Rows from block 5, named by matrix and row number. Rows with one number belong to one attention dimension. Each number is 500 + 50 x the weight over its row's rms, rounded and kept within 0 to 999. All counts start at 0. Numbers have three digits each.
# q: attention query (model.blocks.5.attn.q.weight, 240x256), inputs 64-127
# k: attention key (model.blocks.5.attn.k.weight, 240x256), inputs 64-127
q.131:474436448530518494463592431474537474463524568503541421468476403496417488464490470497495463555557468509544451434536623465498518505532511516415510566567531473507437497431515505477446559438480497
q.132:500474521479507488584586485488448482512536558451626406550508404484457488543504469447434468532544531470512506449518522514585460503543496481472583541454465394515477486482472490472451595494530487
q.133:501442561499415482512494464551459445502539432458486488574489458446568569508450434530554464491517641466541496482549476484529495553589357587466582579537521503479494457523373493427475573480548473
q.134:550485484499473508578513574469518538607524491507532414487485474519482411471498590476501459433562438508568446547501584569464467536420590479402521439475449440562485500518422455473500568511566414
q.135:480468497479478497581542414456532448471534478567580513515502576539463478533544445452578459564457439474558468427519432550458481535448585602461407526480576515503442408405589432515413466399544455
q.136:547500462455513512460491535543543504509505389545414535526413471518529471535509554512427600445575432552512451461430384489435551513516513511500595421533491545487527504503571520530598521557476449
q.137:473482498482442567475448493525558414479517467627517453563463500528560489559499468430648453440487542487539398390529491513410519565542563570464522459519618513582506450456497369452511533523516479
q.138:513514422470590396551487556414525476493356523525564487516480505545439540533508538490455540524554515416528489517494483484513524503556560506502525382468476459436467565507470508528499528545467426
q.139:468501471511553485457511516466519589503524548550567505511491584557498411579478426543457594427475525587518433433558456425410480413496566502554425486468472527507503504480446508522485461448543498
q.140:492554485485521383505529567546549526558527510507508517471511535578543556489499577427465486488511573601407513512513462447541476516526480501468439480517458451544529504574506673460506370459523570
q.141:463488466440539382454491532510509525475478470629457562485512535515473487576498466623502522525523470453520428575511533451396466496545492495470489408520471596565477487536537534499575493487473515
q.142:518496563486526466450502517461571443447534499639522510476440477607467536570536483432563510430517580489482429538469495475434544496384586579537479467569567551534579542449565568512567476513567460
q.143:505523551551444520534461456502429397467504562402566540475495471477453535409478569500428420494492523448453498490519442457554424529511524499503510595509475457469517522504443419436413515498500539
q.144:563523403426486556418526555538579537458495508431471599547547536435463466486544505482422500493496398539432490547499473430486495522521502458580453556534492550477587488413507411522514491461382470
q.145:485477496463544544408466550526610515494489507520610550504515486488414608522540567465443526533513484558476495460518468443479523427488467502520453491541596498413536482399554540598464521434556571
q.146:550519486492497502592552513563464476479497386488561495542490433545435511557462576505385531469538492569589485463551419396496504532502494493518555566502477403475468510591496489559559478533533473
q.147:477459494548521491503555587536598540456492502543563498487557561430416480451566442400571561573477488599476458516512534521489514360432603391563469502469433499560512468412549568554576508475490508
q.148:535538401544438504405445419515404432510511489444527533544494512499477617483547574533425450462460546491577579556542430494560476548526409557559485535445576499476503515579575434488378472491558430
q.149:582491599537515508553506490482579494479453518467448492447553500479544528438510505505444466470435544373507514528501511494490505527494457516490475586600535544405580503500410519473498573480546514
q.150:485486559494606460583594588494529590528443493532458453470517508452457515495393451425522475529567531507507490547487571496480442512415546549566559547591446557560533515488444574459361540472504493
q.151:460489506550495405455477582453565479478490486563447523552527469447569543415599489430503571474429524558403467490549548469481594378538575487525549505509553515459584467422598512481545446483560377
q.152:449471535554594462401510532428537487467424552550515516548468463439513460500483430494584546496505510607481422427482539448442500344517545486601544493503459530540513487462558553616514525533469489
q.153:483590530478500462553485477461450556565580516519461523537613541449555466429497422529597525569546463494548514435437570554475481457563535484505536453499437507538483469511507394502615548523486491
q.154:522481524467525492503527450581479606555439441461532523468497452488543560537565565508544518555483488425549605518476463464565458576553442553404544470445574552484448493489490549443489499501506602
q.155:408451494470524431460595384408496552488495524511477517466445445488552520474525491429475508473403578497481557436509514521540469559445475433582433518466439476473504564449439569556473486506505444
q.156:466533488530553447610578481418454466403500476496480606476458433518561481542489443526530486483569456527608529589513410453545461473398546545432480463510449534562452503518512504392570386541465492
q.157:478494500548503490567443572471466489443467522465525576496400549561543501479530475511448564528558505519405562500492374441510491504595462535427516499449551506414476474509372466420536489458509580
q.158:493586448499485466552416456510463521442596503451448465390492480526464516514455509424450491543471485397430526554511532547526423444439490445520380490449522480504529551413541481580530502428499578
q.159:398543589542442516482486495434510575587434499503470442534432510454447512459483453462558437516501612473582571502515570537535490472479402535505542503518547520558480514549409482533428369543577479
q.160:587536515562520567485498428535447423420555492506511489440467489437481534449446442488525532542452446498517496484520490548466584500551452507425519543456427405469436469466524419492481363466556567
q.161:538509573589509477511562503494449435485519540504539460457474506558442477542525515401491405420444564510580511609541532455506524603509519519562494589547555456555482472535483495459492467477521562
q.162:399431518559530542474547480565516476542475562530546473530471597475478471470480538489558486521561531651414440437477611571455442467454524413562472446489511490481480450450627615591491533574436585
q.163:573529380395517474506490492468512519584554392414463617467460541501497412425457480512384575480481434596497542518547417517509461560581421479535433475527456482504445448471437424512488579471432573
q.164:484491617471412595461518512513566518552548479455486539516463467538495490477463510436535477436514502412594515501552498453505520523512445479536537576563524513534507567460474530446420583460514516
q.165:497470511484416497589513487495430573571610496476514489459532461515527474547467503508495549456366529462446548543448467480538515509425397510430459470538502507486488518476443499481477510479544543
q.166:546518455459499466494505506549479436497505521495481395469370512529464501541562475481395511431482575494577535512512548549539445469455503630430509488525456487561502519580494505485492525571579493
q.167:512469514521588458505586474549552540442454507455522485553571482504614469524469507476502467450561531417484508490466503436501429590445456521459436473638554508394576495582495550443436605501489459
q.168:448481517474451587458518572576577512507522569527481435521546489569428587453563528408569469533530578545583445470502504560505495452491510418521444496430545565489576429418570531521545362465592497
q.169:584417606508424543492453398496495477552607345480557464521512541525532460476490479546528404467437452511418553474522566467511510502471443490553435545514595460362566521572492482491462534425496439
q.170:469508466432509515413445559541476591507472570514493523431556520499430498422529426495542526590493408431479503434452529519492588537549471511548509585405531555496507519419563493586408473441508531
q.171:501432529544521460538535405567487449516476500505407520446540493526465463487551447485560450526437526611563485584524544474493500453436500472499398483478402489590486463498479449549482559576467552
q.172:432456498491483509462526443546553532521522475539511524519511459539515533443545495435579491433565470602429476425491559576490533487411481484444486410538578517488668397395563594581651480465449513
q.173:586477518484451617534436404460495462467605449459561544484419503550527454476522539514556393453367536530518575519517527469524577455432416506535484541542539503491462542486459556503471503483521552
q.174:517525427525440470566443560408517505489495464482489487436501441509517493463437482552443548486498449481500591524516513411547533498567387534468509461494565532440398490471401522597505420501420381
q.175:455536424545528503517514540498428445412431520467553417561646620409525472619483536545514475525532459475502518507466557471460547475503568504493498489536495524453555454604617451489482496655483418
q.176:513505472453424480523538466444433442590537543481471624555479453510551388595431520548429397421468540464581520503562422476516508502592428512543477531506492447540463573559430529464389510513507557
q.177:606580448534556534528480493482501505505481483438392522477463515520540496472515472466453508450570478375544578462521406452534554497570612600509571452510457508488475500499533475440523513516448509
q.178:536470497494496539499429522543516556447451488535540493554477509442462502476505529475448592472454465472343489482511570433467499432504480447577618543508565501502530506488559500510494591428535472
q.179:474485515556453472484528492545414529565487488495542445507538511449511498537542485468488568506539408573520525470513440509500488504483507479614486440547407539537519337513459413447398516474526545
q.180:450487475444536491413554447463515475516465546423608521498495464515482524560571521484458472436513599509608587408542499515575498517553396503403462460434528451457480462507464521464440414546514488
q.181:431509496533382520406488484532445435463490523548531469498538610483471510487514446544459455489439597414532548466522485455507471409561489492469447498448435525599460555610534514514399494561614519
q.182:384501551503529431545459511492478509425457495525483395556538492464505517501488570524462506462503531503545427540446587488457465510459534444578534435612484554560518470562481508566513512622492464
q.183:451486481526529575566484474491484451510520619492472466571539499596541527499519564403562611507503536468500478378431415525505404453530474403499494465355461440520500446455544497563411589453481490
q.184:506533496504468451529506406476460491483500420485509508475527510529483516550528532548405433479547478395564639547554426414579525555549468555461502495466536506527485539623498437400431484562501441
q.185:547486469537464615546533560397538428495512510490505478510503540508458459576468526447550519474471588601491512499494530490525631383534513501524565601502441502490481546501508539527478539445498466
q.186:586519502463536500538447509599491532537568444499486502482558492480426478496464503487521482603541423578486471584398563565467492534433555506559460478483387536532494460468546533556552531481413487
q.187:436525498492507471546525469506450559522512516487469551526478464484566410546393459555564463465588478522555514539429477556467530507500561505512556483453373533582451499540534486539524514551428440
q.188:500485514470503548593521446455563535455460558486509491529480520492463441493550458481561444543478441485606510480487588504511631547505648500489461512542518547560511498441478509573510500512501536
q.189:547549524502518448529483531485475597491466542514469471520535516478444455475497435489482553522554426410428502618469592475487517521465605470579570518525413552550437554532538460496460591509431415
q.190:509521512483465474515533486507487487564530477487571451450583535545500590484624568531504434570448537484568554511536455532571464558508472498437435468466558474451479480504503482423488499531600483
q.191:444482535508518496483417596441536560482506456550356412582446463552515515512509451448571582599553460467423431469481575517430464470494549537532574490470531497444522556441637577557514484520457489
q.192:523597447576520487508529470485556618374514492500456643443477545460422555427471506492487491522544503485368573442578535437533521501439449502502393589481474507513547486449397577510540470446457587
q.193:389463404458485448539534539418544528530533611502500462497493473474536461513525476599542499497492542502545481413546529466500519452441574579559551522448428547500538511518421497456496487563513465
q.194:558527372408427492532445506623556404498504484562513486450481339538420498464537480502476537459493459588487508529569520578509617535492551510492570582481537473534493408472518468485456577584492443
q.195:593506611617518464566470549622572554579531490526451566542549510459470572463508512447576411623470513477475521493494471580493416480519469496507533527492530474522490440521562539465525539411507449
q.196:469418458400504512528510485536492544518417452538527528514559518478501535506465461505475559532381580410523529511469474592505495446496497430560567497504540530456386424592569497466478481503523562
q.197:571484580445424521507442528535467475554563457494516512459417452511448514516421488546528506471463489520532533571530475431509453546459461508527436536490493450498393539450493434439502527422540584
q.198:445517550431496502492551478408547607462604492484443523490490460475446529478437454547598567544470517604444493533505455572491434505418389476545402483508476488500526614468444469499463441403537464
q.199:450440376450548452513494417482556501491436557513470597476484538465506442564552558539454519524446619508425531497498549532547465492526570373500490481528497477548484514518549532518535521600456479
q.200:567518640509356545485544507529489532566610433463430423467485492499516488466455496420563451462436420536530478524491457548472483490459442547486506556527447469520497535437525465509535450389571543
q.201:542537574507587518600499555459514466567365474490404371491510534450490556581512455496457461551564426416557496480486548470491491479556524484508576517523482567470494488508499506471430510522432565
q.202:484465517460463565454477470523583510470578489540501359506520441536427528519501434498489500533513511488556495442539542561509513508554488441402539406502522545477545485491592607593588414479543401
q.203:546448470477554486485559525503603551447489520469477506542473439523521518503508567475492458423524475495467497511540515456493463565408505536516470530515584459369598508502508529474540465453486384
q.204:442467414499537435516488488452483461485432555514551513466519470510558457507588532544509499485550627538490542458494546508548435537533557461495506487442457442531551436549507540478486618644447477
q.205:507486623496430519478546460489522585570577500445410450541520425484510467526447471468574496530400427544537470566513381614469464463509461463601449503533506536497537558529509467521489465421542583
q.206:472386513570505489566458483426508497587487551498545512472466486524497491458485506416539497478431467492527487549502500550506564586462446448477567496518607440469457459467388523505451482464474603
q.207:587535485546520500525489432502394427465518407475550486532507566456523548543494518573465474519477427549518489542510485457465517575521521498481526432495455445427433473601543408498574461521454448
q.208:426522521483516414553548601515547597487471522492488518484495385559517551500503577535496515575536444395512477563509587535490489499479472540537466483477540444499512538485507523512562579484469496
q.209:389499493571461501512551498575505516412501543464459498487526502517511564428466448508575503542510514517549505483524560551490568517510466511503419447483508485545538421463503486463539507504468524
q.210:581532541497444569464482524518468519544598414523467489479486522508476529431455466506554459467429462505528461528451473562465503514493464536499516519465462454500502553425508464554506430389566592
q.211:470531641591446465527484402480461484425487610530549515501610497465543541527516528561518465541463572437480545480441573492499472432519496487420404494514558445584497520509538440480501456550539475
q.212:401513302515521361506493485447506576437433521538478447524500461439435539536499465553424572541556550440470516485521446501505502484531524557519396485500491614502551534522504554490461538489482527
q.213:519504404467599572573511547588451470531464434517553513562483488481463465407457561512486397533588466485539470573481540561498547536532481571596581547424358522435449493593469578485589542541491518
q.214:511544479397531536535510527566474468362501435489547462510415512471501501496562560460502571476511534417465526465494453471509574460395485446433576505477530472481459435458486621480517418473500503
q.215:580490591470406522544455510595547415566519512535528473515518502543524439502509503464427485520508443515559512503524580497507501550514559441415587493540514428534494417451546492480510517554478451
q.216:390476383496569431548511505461514472452421584494550533512503516512492484502543518573477522516543562508479534468527537482533468508533563455533511467444482510535477461558453528479483562626457441
q.217:535506578464552493545410485539495472619409395493480540527533498410454524484467567474418496545434485525481500473461476517481421491482503472451504480511486441532431426497489559446497585483493426
q.218:518498464398492455479512455498467549411491498495525402434429485497578475525493444522506558418489631394488489517505647504508544461519458512458477508533419450482525527529500611454471539480553605
q.219:524559429471499492515471522520444505472521488466459573438417420494474539432549451500446656536509442521485484395519424578500481465604405559487533550420453435493453516431519381513568441450494553
q.220:461485526492571511494489389493480476523452554505527561555496464523422423527549512487444510514549511509486583468499556467533442494525586422507491538515498515544485482508525578498515595592457447
q.221:516538327545491487522500540400530581502467560466546472521511719470439486521481537543512545582573538523407470477497570513512431473422476420540493464520408572498488563532500485502535506540473477
q.222:529523550515458542551480555533464477537668465455544572503474573484474501489437447482457584506436520576455497542524500483486458532480489490461440550533457413529421509434548464461488473396552539
q.223:523499419446567579377412495543549384466482511550436528414504557497479538453502493564379486523474507465455528527540394372501500550554541508570471562454522541418556571440475489583426577491497422
q.224:414449425449518385481525507464497555414409531529540592527473553477485432492508502551481563498477570536482493476572501493493440458548559380568491504500459553524452422520494500510464480581496460
q.225:545524531585508490480545502483442423535466413441479422498524581514611471435476533545539464504474506584485508469513408453513463470521463576555440481422392520564455550548413423489504548523503512
q.226:602532633540398561496488515530493529553624439484426420485488485484526531458452475421517490488468427460542470510485450496477523489456456551497478513514508473471499531435523478513511417384559568
q.227:357522543521435553415506536470493481526430531489546379568521572516500561484512471461575490431505574479642514499505544477546502448470541532514596476537506586570500543493524468535436507530509435
q.228:505450477564563459504515493498484466451295614522508501396449494545522544454539533511542433518539536473508501509493545540528442544432498434526561482407482507556537484553458478512526580559519470
k.131:444521490589403533577501480493500476478517472438562534511497530383540562469515536458610502580462537442488565472575477547583533544486492522435537598398495441492484477552471412467435557420512534
k.132:543486440547553474476526521490551432537584432459573498455471353448461470516582478399479532504516556507460429473521504610539513475513458545357535537473468469443421475478486561530484538466474510
k.133:531524539516431541520501483513491432524516489427488439506475462520589489477507517488523442514475553423441562477546544516602526538573454468498512610442520362464499459566505482442381523524471536
k.134:484464592501464438501503456578462550549549517534535413551532452474411489532429445496458519461573519574533456511529542496445438467469528598462500427495486503632506481566572566472533493494646388
k.135:459488541535498479522539484462510486429424444564479553512524530524496564480565421405631473530486565446621442419464464505437405591480600519411450518494524519543571421407586471508432438496513407
k.136:525476497456547518408492546541547462506470418567477571520419533493500505546518483534455580486559486500512512493460475537440533503490561526486558365530523584460472497517565537521586519542482437
k.137:448486497435524460434464528491643546486412462631415467537453520480451482550495389449493526483566447515484441452457492494404581454454611530471496408558549653510533555463505577512534408517556452
k.138:425556415417564417501469495448456429435402494490596565429440504570479458553543521493465635477483490533441426477546437431469434489492410482524468487502463472553530519505456549508637525471453568
k.139:528445461448551449365520501467560482482635532485512545455442500518473448564469503601468567422484530528581457403580446531425453505502484535475449455495431486512424531560507584457497532528526524
k.140:491633495500524454517539580517511464516482465497491452479497565561644471480492515458468451360548584532379554519497550468502520542523530511488596427613495439465543454607520547469480598510494570
k.141:427535497446535439467377564514570530492513454578492496513509464447511435524451438614577577626559507439517500571478442499453479496568473601524479482492447583518453549510533582510660542502515471
k.142:516471498468527491451479525511588434567507452583467553441396423562497456515557532415515479412526617575517439576457482521452534494423547554501494463525541571603495525469557565500517504519595480
k.143:512546454530421595483512414559423518423450526387517448481550578458556507463491490523517458508415498471483549414513465479535500524592409475453389567493464436433497503545489395502374437522519515
k.144:458471548520504436474527532498562515430439434468479584527539448448627462490522440488586458430500435433506530516472523434482471458504499479458424533526626557338525428466506555488508515418454461
k.145:447495553435538521471511578465574578509471513521482420505501516477449477511492472467520619452482463527395424429470581482467487394479587383508517566546522528435538530421551557535529491419423574
k.146:575531442481558457567512505542473459473553430484512451502400521526452468579500528510436493487545478606514475549533474531495499553463516480511542433521515447472489470534538536446563430483419462
k.147:456554495463535458518513541461521407530523590506451454419522455506435491451553420457538422550526501524520508556500525539596560452475503560557490547426499508641448481456475487535450546466495556
k.148:587501428538461516473542400541519438535480492483489477492473447520510489512540512511411393381501536500503599575587483459567474550454466547441411567521540520480543490553516502406462473517553468
k.149:487521561502505471480500556479521511371424524520485549567494542486474538542421589518526490453502553482428471457470416443438549486501418524475452469507612474420515514524464470535368472490473563
k.150:451536569471425474495556507493548463556551559548505466483470470524531538571542505469537499455483539440585429463417527500490514500456526447499434506566539525484497513519532550505431526508547560
k.151:436473514510553453391514603540616500456492483555509479478510437506410494443567369444524528538520522515498454468496556472485535505500448590548511614482526562554456504433548585577475480542526536
k.152:401488491484550525448488602477541420422448647545499427533535543486486484551477498505504564523533537454586448440524556488447504425575522465492596483522428476515493550543536527587478567594527441
k.153:469546501489521502550501521506437504488486551505529489503601575457495495504467459565548565583563471528549470460464518543463561492609533441489514524477374551557440453523549393514524557582466501
k.154:424483387457474474533483488495479542514480483500473550474540545513559468447473431544496533523572419536495536430480457527552521517553519419480505469442555533499470513435402432518528436497478510
k.155:461529433477548426484562494529470495480546523544496557433447534572574481551557500492470568414489525429474463462510431510451484512493395472458355467509589604523475537531488587470454499512471477
k.156:456494522465588430592561455438550481550557431518545486477579476537576476492518531545516424581496504512509629568520418492565508571488474552510381409524518577481536484509514505498504513496424423
k.157:596521396443560513452494492490537538490512466479463511428403458520493490490464501506448576557413400530366493394489383468489514479524487505468488503497466429380508517466505483572521427447466517
k.158:497497521491559478531472539463573566582518449495425454489453477482541477443547457451448528498608539424435563470471476574511534532391572535484504454489601552461553544397428575466454484395369458
k.159:504536447552477434476568460465426446449457536537371487518492561514643544523533466481448521504468538445475479473544454523488502496481439463406538599539506541572440476574528547434399537571564510
k.160:602493518470473502503505468540447447478571429497531532445429410480415533491489514475459508523511444559515478524550408551487538564494467514524520570516507400421514511391482441499443517392475492
k.161:632477554539473508508534506517532452506541492481506449495522512496484427539472461476455374412437583536496529647500598494536463504436508567476528492559528508463595521551526574474439554502582498
k.162:499504573557536577452533585518562493426467592526504448543505536470446509513457506499523471378458518515474390443477590455391516463436652430540527545557487483472535562478562518543514514437566563
k.163:575519450464499479533453432522433523515586532490522548453482456526559471492447545540493587521459406514387496548543458447461592521530356489432501511453428462490441483590431488452593506455522607
k.164:508467535492401558477513529533535526632516450525481459505359479507466541523517489456492521454420519475573472543500496496454473388467466472423492556533492487555433567485531539479425421376654644
k.165:586549491512416486548488415545386474523629394524559560460535501483546489507438476558474505523444502553526533556521447495505531495554398554470492481502466476533413493589493446450518501533596516
k.166:478529466451518411494464546500558466505460517531455508473340467561418567410535512438535425461428547512493522569496539540519529519462501543555481480480522506570514545446542569509502460476528623
k.167:501436516539579497520580488430464484476478469499546504597490488497492551537469588550463457459476529494490501462522470431479563524447396550519555439565564483439530509617513543471468478509512416
k.168:542523571530473519493509500478468490485497601531449519440494478466508543417533536454537466476502587421575641565540511445611483470481508462476507565451514521559514496503500537458402423478545567
k.169:519449525465425526543548411564443524551552385410574580518516564428593472538454580530482482453462448448500603525469488503541451620481416490498510510596592455376483486543447481476481555536499478
k.170:406505511440564517523437567516480522491537547471463549484536426459483482457489375523481660584558493458512517418478481511507506413572493490454561499481467507529453487419450454504567516521481528
k.171:509533555597531471495567403467522532406515509512472573542556559511567540517493544503531406452532513473503483569551535425476461556433431476497470507446512508542452495544431513582466566579487404
k.172:419488508456550492547485515520537560593507479468513564483570466518548401429501494488564532543548406556487538463416483532542493552562483440535523526508569574500532432387401480550572558526385476
k.173:499471545506508491519529547495510440509473546511503448523544519516455469518501474504586437464507519555517481556460565509535498482511559466497503592523467470523510519533540495557453606510487431
k.174:504579473411543486415441479538496459518559458543472544507492484472468433480518413537447568576487422427455506485481526554498530451643500559542520481507504469546437481567501457498571432496527497
k.175:453514468522569499488537495485491491455431501501500429600598545462475522579512514564440446486566496476521492483471505422478522496478641518531554444532521513444578488576552388481514517592422385
k.176:499537502517540577562479439524432581510521516527483471507473520544478564491463523573493503578505538450558523505551545556414455506505439526427464470522466510486485478507564535432508533498612500
k.177:564500445490524469486501486479470533509430487481455483494403479482504502549525514497480516518555479463511589461453420541526492534517488541461527405357522478494521509496514488456424439463471560
k.178:442475495436517472490498557469456561596498415455574526554524476496329568469497512481381575565552429568475500593538516436493412494476518500553535456516496488487514505449509541439533487411530465
k.179:628569317487469525433508510458433462467525532489434594445366487508510513506481525536502513524492426512511546533482493506532532481503475516458496476486474504491443500437524481475597517466503534
k.180:437529372519526513420532489551464429489442566510490500478482497534608500500549497551430548434501423551451469413516454462480504555587480461502525492465530600466548461472433548514484451584506465
k.181:444539471538436489511486474524433350462502500498480435538460544475440509550513477571473489533530554501622543516544453524517503426548566506513542573455393482612425517614578442515488460609509490
k.182:415533529499496497490486526527537468442478524561525543513511563448414498465499527516571420522571494559499423531470628524442509486523597418592483464556493575599488517450622530509559496556498480
k.183:516567461531420518432461502466448482489398574535539486503460515491534519443492501436449571487543486480578530389551490484502410440637458584508491481478536506538511476487454509518517495484576435
k.184:463562440485467487515541479554531481506490441525418470502560541452536559510555498471522410536487520458553564623527476522539421507466514483511472512520520569565509528547523534442521484533529450
k.185:490506475503563549396470549426519505522462609548494473515494514513468521533466438448490469504542567534474428556473611477463490424464579511538505516529469488559510521525519550538445539579535481
k.186:537522590476471516604482476480460594539581460504524541496514488465556506422445502537580473566483422533438502532449615551458482550456466453456477428528483518561524523406441462479587555447426513
k.187:533534550472450495557526473507426537548460538489544459509580499567559460533407510535543522543464522507480507444425538455458537504476602421446482526541500551444491470422518455530355610488483472
k.188:460490543514550577444441550489586411485467557554386484512481495481464546443568474478544488529441440521521492451532529490497533559498526446534475587404504578529420540418430505502437485461507572
k.189:499498529492570476582554407473472531481449553532519496463507479501581428533451593565508385487493535449551522476512510479485433541528499519438448413530477519490529493609417494425590598593578409
k.190:521522469492509465574517375544458522448517432510552514548479567538464482466463542504483445599540503471447589594531506551546464538466571497544455462491508536588534546531443493405511444466449453
k.191:436471599453617528475453627486613534387451544518519464527487477519462471436541458402565612487592496434421432414481527551463522474441591466492562503556519484457503522403566604573600510435454480
k.192:497424515498550457448497577472496553536504513477459474503502456484497361476492400474497510415427525485464526522462556528515421480505597442578575425541470517393519493456538510475455542535404521
k.193:491518392492539466468419528509509473469516486525466439507453407496430540665536530510494425457415572442455613492481449557586435479416430509489552441547562450466532539533568515540460683590539414
k.194:498484544493466520481479517520500444431478531500504512472423533572449505471530423449506452538562482543573492536515464547562432467552568500535431552434450494659449465481459476468554440593433490
k.195:532479452492522476581500418470469489487501512500468434477486489560473501529466445582480534494476510446485510523576565534535485578512408443477466519515419427516468523553441564512382566480564523
k.196:468529516466524512587502521548501458464520416491421498534462551453480510488494504510451508469501484572473497521494531557497425460443496432438417535496458534587446547556514519572500475482572524
k.197:519475556516438478506515515482535518460577524551540613449406528498435459434476497508502454476494614556577517583544626499485464498458381545448556619504478465590483464531495604515397480437564506
k.198:488585496481524489462454545445455629517520584552490508501516520475517401471460484527515463540519556457488560406478517489514516475597539517462532408529465511406455422466511516506513510455541519
k.199:528551438388541467561497537603602470524429479613443487460563466490461501442510423524520486479544468552444442545510621529529538481519513487554512523493460555560497514515540525530521638445532578
k.200:511561635569513564468513445503561527520523492502452520591555548459628514482483516467527494541550427461575443507426448523440550488494529487442498437435499571400578447536549551533473460536455532
k.201:456507405569574474473524469464487527507411478504454499546536542509656481497525531555527505511584367508466448371504439478468521494562543491482558444457560515439557461514458480600565538599383414
k.202:496626490485536528565485497443448527479453477514595483522512566538541524569476640525522456543505474489583502491484436522540437477496497491536524447519437463510432449552583419442542608529510532
k.203:574525478480561503489507501539583499467478459502478508499424433523507529481529575461440459444484497498445486552510485512483476580427457557499500541558584469379592505449494611459537504428457457
k.204:487530474420578498516518463579574488547431527516443467546477544520478508533558475462507496461527373500477447524446507523567524476423609485515421397487542567521510555532574511575585533524526550
k.205:466562555534532511443492485434548575554435457523454485564607560459607541529484513476577485530526445434499524378432508465472534505558496460503534411545503530377509426506491539586529524578445447
k.206:531490455522467561438542465478536440613484614468526529491495456526439562437579497422538567412433560527493533365537493504572522584555467456487449530476555486463477532385449476504495496383554541
k.207:635545454533489503519480444495397466495562423462548531472460528454431487531465503530465515572479418565517464512558439503466557557570488523515530488496451383444427462505512367470546475471482484
k.208:496561532457510460519501485407535506534486528537509477472427463471556518502463534486515514503467568445408506513491517362472451534469448470478536417550553507507504495487468571453510557506530525
k.209:527497580451544602571487537573559387505416458484486459517596477434536559458566485466452525541373467461518513505471498574485491557512562567490498523526537584584511514527378523474533448539471475
k.210:514569443442474532551483525576464460522527483539498451504532483534423537503511444473538524562421513455505483561565452607472590419578405496488554646482509476559527524463574463473512494444513483
k.211:468478493527526527555560524539493496516483557552549389536618534481463446557501495600526474472504572499495495529530516485526613555523525518454518509522395502501539485552494490425590477594507441
k.212:530474479484551447527487484531472473436496450435559585487436529442608441519489511525477477514424567505365534434530543535492488482488525538576493511523599396450467522549435493554460533548472490
k.213:566518554482456429536436450481410478634504443456419478482533475506515518453553494460495589518409479547424503551441565505507559410473543402537578476591584516557499507524499536535491477495500520
k.214:410447548552465491540508572398436540446449512483468506402438602450535542491508526504501478505476519467464569510481545431568465474447599472524441503538520491498528526532512491439469469576458480
k.215:421463471484509548548536511495517526498472527602517455547494442532429525453528472463561482500580400536571422538527445536528537544463438549475444486436455486552495490467634469496575552468538518
k.216:514525389421514478405450461503534479423450508573486494535452576532468451557541467501528481459496516537483571481494531548566491455456423501500464402497499500544485549508494538461517581514589446
k.217:475487433582478498586504492469549466499597483563442428526512578445475470540458441524523465478590384542557347549502518532397497527472541503557494475471463497470498609539545444597524504553488481
k.218:494524523496465541465518498540500567524489596508591450471508473499503484519486552538435461453528603540499519502499577482507448489496546553473478538492512513568548509567463611462467486535552497
k.219:462564391480518480475417559498516403457427515524475448466371428523407540489566436496424584548507518420512497474548426522509519433578525560465531522406458483607446529475508506511486408500525546
k.220:549544457483486504604514574522517496440410495474522488506501589555463473530514490503519565482598471532537447537494506552565504476481570508561565545382556526511421413487582462525575449483519478
k.221:505479550558541536484529488527482562593463440481411431548560527471526478504500541520549496480467492531434513519461464520490460423454538417464515422529582494438536487537523501586579481486460553
k.222:574480594532413530501478461490482452547563479511467467550522466471539505423416501529531382545516477532703487508498502589488525485486435569620557605459418488564477476529491478511440522538512508
k.223:494425468483511475391528495412526459466475480521452655498478434540501483474505437471561435449469505526585514433480506489535510441493423531518507598458512520494508560541487464510436541509415432
k.224:441439511472569503531459446485522410441389497491482422576555475481462496572524491519499447429475504499509510529387588509570505480464517475497508364506476569512497522526519614517509564547461492
k.225:448456558517557473398540498523480572525517511507540591508583578481481480481415471521488584521601453550588450432461560526375508420466510470479533452502504587443563453551471561604459486479422391
k.226:505492512600500527439515446498512598504491529497444555501466527466553484460438498518563467499638374580547426504486590519424410511530500465539542511478486507465524489541500529539410415500444449
k.227:521475551581471468517499523397540416415495513514618519521541487463498504572517529468507371442476628505542438577526547402492505483428473515546506496606560507489568489582555501483471535592514450
k.228:502491527489475520608545500536561451528538501621552477550565613492397537598528506525442550494460558610522509546586592462507483510459526493432486525589473548521539504512438722487424432476495503